A small image flow-matching model, trained from scratch.
Model: 11.4M parameters, 48-pixel images, arch dit, norm layernorm, activation gelu, moe expert_choice, num experts 16, patch size [6, 6], layers 12, width 256.
Training: soap at rate 0.0016, 11800 steps, batches of 64.
Data: trained on photos of plants and fungi (iNaturalist), 16.7 epochs.
Rows from block 7 of a small image flow-matching model, named by matrix and row number. Rows with one number within an expert belong to one neuron, the router's apart. Each number is 128 + 32 x the weight over its row's rms, rounded and kept within 0 to 255. All counts start at 0. Numbers have three digits each.
Before each expert's rows are labels from the 100 images, of 14976 (inputs lightly noised), where the router gives the expert most weight on average: "patch colour" is the nearest of a few named colours to the mean colour under the peak. Only what is clearly more common there than usual is listed. The data: photos of plants and fungi (iNaturalist). In brackets: how many of the 100, against the usual share in percent.
# router: router (model.blocks.7.mlp.router.weight, 16x256, trained with AdamW), inputs 128-255
# up: expert up (model.blocks.7.mlp.up, 16x64x256), inputs 128-255
# down: expert down (model.blocks.7.mlp.down, 16x256x64, transposed), outputs 128-255

# expert 1
patch colour: pink (29 vs 3.8)
router.1:135136119080133118085131148126118153173202148141112115135146177126108142111174122146153139140120076105105086101138152168171112178125064101163170104128115201120135099083135116130137116179163130166128102145112167092140127112146078130131106116123134155111138105138078140133099143113102088126093097147111132141131123149069155085160137105106077104123116129096162119118091099146194136122062
up.2:112128128120105128128040128128128128128170071128115096128183128145128117128128128142128113064106069128156140128128127121182159181128128128128093128128068128128157080041094093128128128099160128083128000128099088189128128128089128128128067128128128128128128143128128096128151092151225128142231080153128110128139147132128128128060144155103128128061128128128128101128113128162114160128128
down.2:101128128051126139128128128103113201123128083128109128125128102128128128128128135128158108128128147133128141140104194043138108135125128128128101128123176128224073128128128128179128128128033079124200128119113132146078104168128151154109156084128089032128128087020128188128086120059138084128128128128128090042128128185201147128102173128084099128102128064112082128128128175206128179181128
up.3:114128156090128128128128128089029131128166128128128128128142128211128128128096096196128128128161193128128128128128211124128138128142128110128128102198147128067147128111128196128128111128128128128128178094155128106166189128128128102128128133128128128128128076128098128128202128128014077110179125128171128128093120136128125128128128128128060128128128224128128128128136128128124128128048
down.3:128128067121195128128128128128128128128128128195128128128128167146128128128128165128128104169128149098128061133128114131223128060128111128128128128128128128128128128204128128134128128128128142168199206133153159128128034128128179148128121080149151128128186128184128128128072128117028128128160114078128128128128128149165054128127128128128128128113115061233128118128128139079160128069111
up.4:126160171128158128083128128147128128161061074128082128140097076148128124128128132128128128128128114128117128128123128153128128128128147137128128128090128215133153128128114115128128121128216128128167080132085128128123128128128128128157128245128128155128184142128128056128128000128114164193149128128128128128128185150128128118128128188077175154128177128181080128029138088128128120120128
down.4:195128128125128101111128128162128092132183128128128128128081193174128128158158170128202128128128128128056128128128086128128128128103128155128135114128128097137112173122128128152128128097224128128167128159128128128128128128128128150123128114080112128128128128128128128089145179128199128128128150156115128101128128128128128128108128132128128128080128105150128128162054121196084067128128
up.5:128117128128128138128128200170128128162128128123128216125128108128110097128128128128161128128130060128128128179059154128182096179131125156128128135086121169137128128128128128055138128209158110165136101128100128128097051090128128128128058169084055124121128128128128128128072092128056128169128128065121049084128128093078104128128128007169128124128194122128128164128119128128145128082190
down.5:128128128116128138093128128118128128136181128134184195128059128128186074128128128128128147113128100174038128106091110125050128128111137128199121156128129128128118138078062115128128128128128078128128128128107139128128139128128137077128083128128128092105128135181128128128198128128128128128128090069118128128128129128154093162139128166128128183128255165200128128128144128128162128173127
up.6:128128120109128107139182153128128101105128128061128150070222138128128128128128128128128115136128128128128182129104104072201128150144079107132087220054173128128128134092017159128110128150128128128122051128108128165128124128128153128128128169074114128134103128106049000156134191096128110128128106082128102129128120117098128128102111086154128128128128128128134170128159128139128088128172
down.6:128147128133139203128128128155128128159108128065167128128207128128128145128141090140128128081128114095139152197092152128128128128166152128128175192128059128128115128126217128112116128128128175128128091128128159122128128128212128118219128128128128131171128128128123119128157147081128128128128128128128214128164128195063128132128102198141128170138076144191128184128045161172154155155128

# expert 7
patch colour: grey (81 vs 48.7)
router.7:084141127168146125157171113069116142071073102080163112127126129120132057143116120205148109079152112084171171110097129125105155052108137163079103097127142063109102123078134131074104139154123159092166160146099062129152160066119132123091126092113147092151141170167109118158142141163140137124101117152095151165135067121149140157140162185141160126119097089143114114129137114154048111167145
up.2:167150128128128194103128100128095162128128098043128126153128110196128106128128128128128128128113114128128148128128179148128156128128128136128128128130128128128128128232128128128128128089142151128089128177252109128158128063160126128149130071128143128128128107128128166128096128126128128128128128221128128057139128158128128084044128128236128128128128128128167078128125128128128128128128
down.2:128128128128128110128183128221128144128134128128201128120147128128128163128128023141184128128125128128167073128153031128128128128128199090128128128128128080128128111105063073129128132128035128128142128223128177169205128128128057128128191128128128128128128178113128128120082128149128128128184248128128128152164200128128128128117103067128107128128230107083128128116129128126128128109121
up.3:128128102128128164080200128145128148128128128128128081169128215027128080128074179128156128128128142101085128152176125128187128115128128069128128130115128132128115158128142128128128128128128128128128128128209137128205113172066128128128128128128148125128128238128128128154135128128107042128054128088128128106137128128128128162135156128176147128128128127110079128102168128171128185128128
down.3:057128128128088128154128128128128128070128128128089128112128034222128128128168128128165128113128143128166128128128080128128128128128076128074128063128089128128183128227128225128128101128077129170128128099128176128119172128128128150128125128128128128128128186047128091170128128128128128128128210128128125128128128128128071128161128035116128128185111128128110128128128128123087163162128
up.4:128185128128139128130128172128128128128142128128155218144128128182171128127149100147128128128069161131087091189093128218115128128128086128128074081128167128132134103128128169080128109040128128177128128128152092128128142128128128123128128128128128154128076100166128128186148098128180048128128255128145128128173128128208128128128128117173132107128128128172144175105128124114128082128128
down.4:128128137103129128128128128128152128170157128130128149111128098184084147128078128063128159128127066128128128128128128128128128063161128128128128150140064096129159128153128151128131128114072133128105128128127205128064128135128128122128128147128128122141086110110128128128094062125128138159128197128054125148135128128237174230096128157169128128140079128081111128128128182216128128128075
up.5:128128150128083128088136149201128128128128128118128101128128129106128115128128067128128128066186128128128128129113146116128151118090203128128128145128015128124128090134102114185128128092115120128124219109086049117078166128103128128142195098128128151152128107097236054190128128160214128128128071128128128128138128199064128154128168128128128137128186128128128163143117128141128128128128
down.5:128142194128099128128128135186128128136128154101134128128150128170128148128128128088055138146206128128182087097039128128128217052198128128088128128096128128128194128128073131128128128128128128103128128128109184128128128128187128074108140132128128128128128128145103128128128181128128128097128086128128057195128128128139128085128128129128128128128142058134128128128128128128190206169178
up.6:128132128117128118163174128128083130180125128128144128128128128165128059128128149179128178128136128125128128128118133203144128128128128209156128128128128128168051128189212128094160056189095132196128128147128084128127128128182128155128190128067073206128128128128110133128128128199159128150128103163128128060128113128186137106128134077165176102128208088128128125128128070169131128128128
down.6:128128128128056128128128128128128128128128128128160128124128128071111128128161128113128062128197128128128128188093128128128151133128128042128080106159163128128128125128094184049139089106097227086128128059191175128128101128065128128190157079094114071113128095138128128128128128095123065121128126060128164069124089128213146154197128082188115159093128092128094101128168197128072130131114

# expert 13
patch colour: black (90 vs 3.6)
router.13:127166105165191132094173155106150124147140164114176107186084123110143094158112148154165184128143154125091117142177150122108123094113141175137125135137134088145147114163137134100108147170095132102090095120120132052163121133199139132141126115180114160109103173156126134157174159148193204097116136137112089060130192099096100163091101132127154124097149116108090036099154096139155188151192
up.2:128092128073118154146116128119128192128113109096155128099128119170147128157128128132091128128128091128128244213128178128126076128180116128147176141128128128128128128128128128133128128175211128125117128128144078128128142093233110128088128128228128156128252128189128128128128128192161128138071093183156128128128090165132128128152202128128128128128094161128128128128128203041128128240128
down.2:196128196115210128179128128191128128128244198213114108166128096101113128128166112128128128084154171128128128079200128128237128038128093128128162128128128128165166117128128128114118128128128183053128100087128168064128128128068128144165147168128128153117210141128128128104115128112194108196135097128128128135128128203148173140128160119195128128128043062135128107128132070128128073128128
up.3:128128128144128128073105134115128163128128102128128128171128128170000128128084150088128092192128175128128128166136128128156212104128128128128119128128128128064143128177197128128128128128044150166147128128128128147128128170128186128199125128128128206128128128057128125232180212128128164128141128128128107143128128128128128128074163188145085128159145128128192201128080131096128178128128
down.3:128195159153128128128158128204056117128128128141128128128128128128128128065128059103128070128128128128115128128104087128128221160172084128128134128125189255128128130128183157128128128128128163128128128128089142087128128128183191025128128146115029139128128144140128128128128128128128058128138128093033125128155128061128149170128081128104128128128135128195128092128163185084128139128128
up.4:100128128128128184128180157223066128132149196129100128053146170128128128128128128201120186076140152038081177098159128079128143128118128030105126150128159128121106172128128128163128128114128177128144083098157193045128128128098166128128154053067203089128128128128164000118128166128128128076152104125128128096171128128137088128128128128188189147064140128083121090022128139128128128153152
down.4:137128075162128203134128128128158128128176119124163128128207105066128122128128128109115128087128128168123128112173128131150141125128171202092137188155130128128156128128128128128128128128083091128128128120092128131141098105128101128128128128128175128137114101075172128078128128128128128128135184128128128128128128128128128128128128184128128093128156128128102114066128067255128086136125
up.5:165181128156128128128128128128128128138050128128128128117128128128166128128080199139124128128128030140083051128128161185128128255128111169115055128135128128128128128128042128119055094151128128128128149080087137133128106141109128128207076128212128158128138128123084175128179129128091191117128128180128163128128169113079128148135128128132128064128128161128128128076128120128179086084129
down.5:187106128139108128128128128128106128139128128103128128128066128128128205134152152078140094116128128072188159094168042128128126128128128026128128128166157111148128128198063128128182128128128201128128128128170128211099129128141110157128128134128128047114128050100128128128164104139128096074128128128159128105106154128128128128137094128164122141087128128111128009091128128041128199084128
up.6:128107186128128144128131134125186108128092134128128114120209158128128128178162128098128125049128146128092128104129064203140104128128000179128128180128170135128091128128116128128161194128128114083128128169128150128128069128129128131124128128128128128128128094128128060128122168128170094128128128106128113100123106162147128102082168128128076165203128015116128157128183128128044122115110
down.6:072128120128128128128128128137128125105128098119128128118160120128128075128064102128196057128113202128075128120209128128046128128128083128063128128116128128128128128128128117128072067128133128128157128123130146128128121128128095128129128128143128128128114128128128138128128128192128156128128128128128128128128128128131127129128128167134109172128129128138115132171105092180226069128198

# expert 9
patch colour: grey (81 vs 48.7)
router.9:137143125125152114106100101095148112101094160105160080141080127129120115214158102175134152203131124135117126137115116118093141186113162166123078076136146103093115135157106164076151145144087119090107137105138076155158154130127149162173103102133143163093098156193130109149124144178162186144104150182121183000119123106119143148114154126175180150152098071117117134146152138100138145137146
up.2:128193128128128115128128128128106128090128154128155117128117121096128113128073077128167196128128128118133128128054146128128121163174086128128128111091128128128184128182128184073099128128128103059105128149128088184103101118168128128100128162092128162128128094225080128128169184094223128128149128086201128128163128128168243224128096128128128128128128128128164107128111128021136102128048
down.2:128128128064128085128138128128128128167164128128138132146129130128085106128153128098128082128135255128117152155185128128128128102128128128162035128128128128163081146004124128128128128128128128135128161128145207128091128173115128128036128128128128166091131155200168128128060128079151128196128106128103128128128121081181128128128128123228166113128128131128123110128128085128155128128000
up.3:181130128138128128128128128128128148128204124112094159128128128128128028128156075150128049128128077128067150128160160128128118101196128128077132164107065102128086104130128032128128144128126113128172107058189128128128128091128226128128128109086113144128136128156016128128193128128128083128105128128128147132126128107128128128128128128128011128128143128141128128172128149128175128128128
down.3:219128142139128175115128128128144131128095110128154136063128128128117132047185128128061015173128064128175100128128090128128128243128128103128128070128117152128212128105045128209128128128128128128102126128082128094128128204128128128160128128158128046130128128227128128048081128128103128116128128082128128131128091128132123021128128104128074128128128149128150163122048093176101128128128
up.4:134128128152092158128121123128128132115084127093128075176251128070128128125128155128128122128128128128128128105128128152128196072128128174128128128083128128105128159149149167128128128128128100068174205128128083135121137128098128102128128128204128128065128179128124128128128185128101148128128128144128128159254128128109128128083083128128126128128213127124128077128128128097134128128042
down.4:128128128128128118125212128129141128091044151128128128128128128160128128128128173128128165196128128196112128128128128128128209128128128128193208188097128115128101128122134128128110115128128128128046158159128158128216099128109128092112128171150076128134128188153154224128128169187128128128128167116128128128195116128151095128205128071118128129128128118128114061128146128098128128128181
up.5:128121128128128130108128128128128093052128177123128128112092128136131078128128128128135102128014128128162140128107128144128128139154033128017128128128128128086064131090129128123128128128128109128050125128128128111128170128115128128128148128141128128073128128128085128136128128062084191128108115128128239125001128128128128209089128128126128112128199128084190085110158083128191113069128
down.5:107128106060128128128128128128128149128128161049071115128128128128128181128162128098128128128044111090128128128127128128128128155139054076141128163128128203121051128208128120128124095128211128128173128128155166093128216128128132128128066104128127128165098125110128133128137128104037128037128087083128072129156128128172068064128141112099128086053114099125128128128108136203089128135167
up.6:128128128128119128085119218118200128128128128128128128128128128111192128128128072101188128071128128212128128128128082128128128128184171128113128128128128063128117076128128128126128158128128128128140128128128128146205070128128166128194126165128128128128128128088128128128128052116137158252128128143128128072174128063122131116128128128128106128178125128108128128128128128128128174128128
down.6:153087128128128119128128057088190128103128095143128167097082087128172076097128128186128163128113128128128128135128128128176128154114128128075119128128128128085050147210128128210140134128133185163126110128145128128210128110079128128128075174181128080128128128128128128152128121128128128244128128057128147115159087185142178082071130143128065095121231128128128143109113151136147128144128