{"arch": "dit", "model": "image flow-matching model", "image_size": 48, "norm": "layernorm", "experts_per_token": 2, "shared_expert": true, "eps": 1e-08, "adamw_lr_other_params": 0.0027}
Rows from block 7 of a small image flow-matching model, named by matrix and row number. Rows with one number within an expert belong to one neuron, the router's apart. Each number is 128 + 24 x the weight over its row's rms, rounded and kept within 0 to 255. All counts start at 0. Numbers have three digits each. After the name is the row's rms in percent of the matrix's.
Before each expert's rows are labels from the 100 images, of 14976 (inputs lightly noised), where the router gives the expert most weight on average: "patch colour" is the nearest of a few named colours to the mean colour under the peak. Only what is clearly more common there than usual is listed. The data: photos of plants and fungi (iNaturalist).
# router: router (model.blocks.7.mlp.router.weight, 16x256, trained with AdamW), inputs 128-255
# up: expert up (model.blocks.7.mlp.up, 16x64x256), inputs 128-255
# down: expert down (model.blocks.7.mlp.down, 16x256x64, transposed), outputs 128-255

# expert 2
patch colour: grey
router.2 109:146123133149149102153127118139132108133081121135132130176171161203124173129131120079144115126110138165138137140129062094117141132125125099089111154131123055124102164140099146116134155094087114074120128138152164135121128092102146139120159116118105094121139124144145073107135161131125151157150105096126152120115148151169124143129133144168122147130113142144133148164165167117107112099135
up.2 086:128121147125128128092128128087152128128128128128128128141128128128128128102128151158128195156113172137046123062128160128128143114128128106124128131147128128122128121069128128132116128173128079092128097079128146128128128067142128128128131128128128128143112128128162128108153128097145133175132114083082093075128128128117133128129128154059128140157128128128128115141128124128128138128203
down.2 095:128187066128128128128128128128128068038150128152128091128134095128128108086141128138128121177167095128128128081116200128128073128152117143103128139128128137128128128174137149147127128123128128082148116128128128129138128158143128106115107128128177128188171128128164113143128128163128128137109128128176100128108128088128167128128128089185142143103164144139128059128097125147117092168209
up.3 086:069128128212155128128124118103128128189167117103112128128128122066128162059127128036153128128128184133128113128128119143128128128128128033128128164183167128128128105128128128128130128128120128128071128132128128146112079128128088063108142133128184128175128128128172117132172096128100128122157159128128167128063128147128128128137131128084128118128128128115117128137128128128128134128136
down.3 104:169112128128094128128182128136110128128100140123128092128128094113179155128161104109128113128128128128151104086079144110168083107128128128128128128149081138128250128147177128128099128128128169101145094128128128128131128142128128099128119099128128133128149128132128099177128132123128173129106112140158075128099185127128128128128135106159128128088128128128085128159128092161128126107109
up.4 100:132114128128136140097128139094128128128128171096138128128128128128124169128128128112122128156128127128128069149128122128128128142123167128169169098096082137128128128184107128123128128147128127119128128164128117130101128095128128128055154128128128128171128086123128152110111179110138128094105139175082128128154128128071128128111128128148145128128128127133128115128099091128128128128126
down.4 105:135081128128089128128096128128128142128128108128146146128128128128103160111126167081149049083128128170128149091093128167179089128085128156062137131128070128128151124103128114151133144106128069128060150128155179128155128148160128128130128130107135128128128144128128128125128128154195128199142128128142152128132128128128128128114128128119128128128087128120148089128128128184149132143128
up.5 079:128133131128128195128118128154143176105082161128128128128107128146096128128128128128128084128128128174128198105154136128128128128121128128102128128128157098128175134128128128128128165175141091128128218128163128128128151128128128175128153161099128128128195130128127134175181081110105128128110209128218128148128135128128128128128128062157128157128128159128128062130128184128128115128103
down.5 080:133140128128128128164128128128075128128128128163128128128126104128128150131128149128157128156128161128128128128122128141079128128128128128121128128128153123128128130131106128128098192128128128163136128128128110148128179069128128112151105128143178128228128133128128128128128061090164128103144128109128128188128128128110071086140128199128128128081123182128128128128128128172128165105128
up.6 085:205128136151123128128128151128128128128172144128128128128108128143128128128128155128131128167128130127128128128184136128167128117128087128128099128128068096128128128151160128128128128128128128086147128128148183119128162101128123128128128076181088115111128118128128063128128128128160117106128128143152128128080179174141128161128155132128128122128158154107147115098095128092128137139128
down.6 101:171128128137128128128128071150128201174128136155128127149100128128128185126128128128171182139128128128128152128174128128122139128182143062131148128128128142109100117118097128177103128128128128128128140174128128095128148128128136130128138128131128154055110128080128128128128128128157128099141128128128176128128128128147112149143128113138090128134128132128128128066128120125087128128112

# expert 10
patch colour: grey
router.10 102:131190125132063149150134124147145095126096097133138117116127068097148126119136117116103079143141092147144164129132130128130147094111139114104118137144112137130129138137156097084103125096165094103105170122152096184093134130149144098189113151140131142105129136095149138117103145100146129151161108114178165137088134127150127122105136154140139158134161113108140101132142138128100116100089
up.2 105:128128132159047173128126128128128059128110107128128131128101078128139166128096128128082152165131106100154128151146128146171128128113178128141128094128109215128160128154128140128150097128183128128128128128065128128128128128128128146128128169142158128159074099086159080128128128128153035128128128125128131128128128128128154128165179150128128118106128128137093128128118128128054128128128
down.2 103:175127128149128122068135123103149178184128128077084104128113133122128128128155097100105104128128128063134128128149128172134112159128164169191128128128128128128128128082128128128098128177152128144128128128144128121117200128128113128156128128128128128131128151048128132128118057128128203128120128128128138128144128112094117083128101185128128098141111095128128092128120128117140128156067
up.3 098:081171134111121159128128149128128128131085128142128114161146151102128128128128129122125128128130140121098128165128128128149128128117128070074128157127158128128180128188145128145128156067134100128128159120128159128125128128129125128128103128099128147159128161090128128149171180099128128144156128131247128128128128128128156128128128175128128186128095148128128078133128128170134128128128
down.3 102:097124128103128128128128119111128088129128160128128128127128214093128203128105130128169128128128112128156091092128128128128174179148128101128131128132048103128073115128128128099128140143089128128128080127128128171107101160128157095128099128128127128124152138161128117128172128108157095134143128128180128128099128174108140128129128128124150113128128094128128128127138128128156128128147
up.4 115:165128150128102128142165128122128128128128156128128138113128086095155132142086128128128158128117128132120128128128152161128128128147136128128118128128128179161145128128128128096105129114175128128128174128128118123131123163128128081124128140127128108128100128123128167128128132125149128140128128128098128128098128128066128114128128128106141156130175128147097128115102128128064084128128
down.4 101:120139128128103128128128128098115124158128128180104128128128128034161128115128128128135048128128104128092100180128128128128128087128145118128106128145105128156159128128128130128128090128124166128136128179127128102134121128104128136119169128128128128128099114102128128157149128128127128134177141154154128128159128124128128186134128128128128179128128157120128128128128081128152173100216
up.5 103:138128128140086128056128128134128157128118074165128128150128134128141075164128129128128121168077128108128128128071186111128128128100128128128128093128190142154128128128128128192128098128117128142128089128117128185134128128104128139091099110128056173073128128128128159063077128128128119128128166128062116135128128128128128128135128128094128113128162121164141128111090150128127155128128
down.5 102:128140128067128128128163108128128078099176128128128128128116128128107128116128128067128095141128128128128128178128163165083128128128128146076140128122094124128204148113149158121128128128176128140081128128128148128128128140128128128171128128112118141134125058083128145135128154128128128128128128128128089080128152128128128133128118128185158128114128128128100082127128176194101128100159
up.6 085:128128152128076135128128128125160128128128128087128193133108114128188128112086159089101181128128149128128115128144128128108128128107128128128086128100128128148128105134128128139105143092169128128151200128128128147128094122141139128174128131128128128128130128128148132148153128128128128203128128128128104128128128128128147105165103128128138128128128128105175145128128128128128117168128
down.6 086:128088143142128128128128128152134091157152128171117117128128128130163128158119128128144113106128128180098127128128150185062107128079128080083080134128154128128128128166109128128149128106157132126128128141117192138132128128128128062128149128106128178128128080061128090120111128180193125151163128128128128128145128128128128169128128134128128144177121072133103128128216128128105128128128

# expert 0
patch colour: brown
router.0 089:146140126140100133171126142153123126116096097142164120144119113156147113160107116091108086145129125113135118164119131116090101156133149120118129100146131129151119149125143115090082147101161112082120141135152157142135138111129161142079101132126100178079120147151143088128115116151142168108160098124109157139132127124155138145134149162158116122129135110125119152136132164087086131139131
up.2 127:097128147128128128116128128128184153124128119044128165180128128087128156116159112128128128109128128128123128158128150161128061148169128128108144096169128128165128148128178128128123128128193128089128139171147150128135128128128160128084128116128087121069128128084054128128149128157124119128128063080131128128095128178135123150111128125170120093147111128131128128128140128150102101108148
down.2 107:169128128128189128128128146118128185126150128128110130151128117128128128156082165128091183128141115128125069156128128128128186146128128128189128073115128128128128104128128093112094128145120141128167086128113144128128127142140153128117125128128144128128138128150137128071128128128128083097128131128128150165073128208167167128154087128097074128128128117109128086169128128128095111111152
up.3 120:150128128128128128113128128149145128171128120128128115113138128128128086128171100154075128096096078128128128152128098128088173128212128128095113148142128128150154128128128137081128128128144103128128128128122167160128128128128126141151128128128128184108128128107128128095128102128130128128143040128116128128145128139128128132097101156128128158160097132128128128128096186128116128128103
down.3 112:128131128102128140190165128128128128128138160128128147128128128061138150128128121128130153128128128136094128076118128128177169128135134076128125099128217128128069100150136128128128165128178128128128140128143108145128149128121128129053128088128193128067128124088151088128145159128128119150141099155128128128128128128140230140115094131116111116128128135126106138149128169068128082128085
up.4 084:128146160142128139108128128105128128128155155128128128128128138128128195128128128080144078128142134128146128128197099128109128147102137093128128128128128069128128128138111135128128128128163128128128128128128128194109216128118115128128128160128148085154128128180157133128148146200128141074128147128025128140134111128128128128128128112140128176166123149128128128123194128105177128117128
down.4 092:128128128167108128150128128111132128128144180128112128128128128139180128128193128128109111135101128128099128128128142116128119194137128128142128128128128165128128128128157078128173128093184129062128129128101128147112128125114109159128128151123145128138161128128128128128128142128100128128128128184155128128128128153128128128173128128128084128130128088128128090128056155128128158128181
up.5 093:128128086164128128128128128128105128128119128094160194122133178128128128128144080128128128209128126128144128195142128091122128092095101101128146128128128117128195123077132142128129128128128053154128128128158128128128128128152128101128128137128144128128179128128091128164128112128128107128128128119101138128128128116128147128113115128114063176120151128118153128128057128070186128110100
down.5 096:135128164128118128128151128128132128128128128138144143128100152136148185128128128128128128128099128128128128128128069128128103128082128128117128128078128128128210180128135081157128167123128128149139128128132135149105128132128104128128128094179128135086128143124128104128103087106128174078128135157141128128128128128145128074085128149116151122105128102122128128078128097128128128132066
up.6 108:166106128128130128129128073191128105113071128139128075128139128203128128153130128164139128141110084115079128176128069137136128128130128076070128155144105127181128129153097170128123128128151119128171128128128128128101141111070128128128138128128128175171129128106136128132130127128128089128128128133123118128163128113107129128128089145128153136162103128128128159128128128147084128037128
down.6 105:068114128128147141128128128128128086128128148128128128120114128161177128106081128181094128128141128159179128128128128106128128139138109128130098121128103128118050101128128112114128169118128104128116153168131128128115137196131128135128109128151100128128128152128139128128137128128128157128128149106128128128148128128128128095128147142128128118086067128136128128128099138128128137128094

# expert 3
patch colour: grey
router.3 126:123124109130155109138150124129134138067146092093178148134128126155145065146105129172126175110119131112107125155169125112135117137111168139119125115121097156141068153152124182145104139139110152141132158100107088142161149121103132139099106135094153145086108145127115133147137145161149116127118177167135135104118067108133126135148121112087146118106104112132134126136134095095103100160103
up.2 082:142088128128110106128128128128128128128128128145128121208128128128128128128102128181089128128128128128128128176172128177128144145128138128123107199044128128169140128128128084128162157171128139128128101128128128150128128128128147128128130128128178128128128128169128132128128128150160128140128159154128128093141058128128163128128093130109103128128128169128128128112128128128086128128187
down.2 100:133128128073126128151128128120128128128128128128136159091128128128128054128128128128081128128128128099128128054065156128128128128155128129128128124091128128142134128159168121101128128128137164128128153166103150128128081083144139108128128135141128128128128141184164142099085125139086151135070128128188098128128104145128128128128178128105138172123172073100128128107128122128140128126168
up.3 094:120128153149128128154128073158151151128128128128128162128125128128143128119159128128090179116158150128128128128128128128202144128134128128128199107111128145144128144150128076128128072127191128178128128064128100128128128125128125128138083138128099128128084081106128092139128098070128128168128128128111128082127114128105107128124118128128128128128139128073140092080128084159168140128137
down.3 096:128120087128107128128099145128128128191128116101137128128153145128146091114128128128102128128157155175107067128081128128087136106128077098128187128128128128128128128134128098128133128128152128096116128164128087128128128133126128128128092128172095128165098087080128128128112091144128128184128087143128128128123146103084128061106154113100175103128128087162121152071154131142128170128205
up.4 123:189128157111128117150160171128128095107128136075128075128119128128128114132096104128144135103047128167128111128098128100128113128142094095147076119115128128135128128140131128128109183113128091128128099128128128149056148128161191128176143161150128106117128132128128128147127151081094184128128124148179127165197128147128097128128113166128138132158128128128164128128128158140128128106130
down.4 100:128128128132128133128090150104132197128091128114128091128128136152128125089128098094128128138134128128080167128155128105069150171128162146077133104128128128128128128149140070128140128075128125128128128128149099179153162103126105128174128099128128146172128128191102130113128185103128182105128128128074128100150161150128128128129128128128132128128146144105128128128128126128150128128128
up.5 094:128128128112117074137134073128128128128173128143128128134109141128070128084128128115190128128084128128128125181128123158128089128128128199172128119114128187128128181128153181183157084147171184128128130169128119128128125128128128128066102085128137123128128163156106128128128141137142083157128081138128128128128105128128128128128164129106128101112128169128128128128128119128121128128177
down.5 096:128179135128128128128128089128128128128174114128128128119128128128183118164104091128101128188096128090166128128064128128111129114128128125083150128111128095128128128152128128128180128177128084128140087128128159128126128128151128128128128141092128128128154094128160128067079093168128128074158128128128128085128128128128160128146128128128128103128126058128180128135150158079092165101151
up.6 081:128128128128165155176128128132141138128123128128128128128135143128121157128169128116161128128128128128128128128128128128170104139131128165171135141170106128143144128128093173128128128128128077196139128128128128121128164097138112157128111128128128197117128067128128145128144139128128106128128128128128128128128128111128128128189144188128095128128128128140128128128142128128091076149128
down.6 090:128104121168084088169128128098128151104128134128133128101160128128119128081128157128142112128141128076128128128114128128134128128112128128184128105164076152129187145128108206128128146128162046128128128128134109128128166108128156128106128128079128073147128053097128126128120128128128128135128128128128128127128157196128128134098128128128128128175148127128097107076128130128128151098081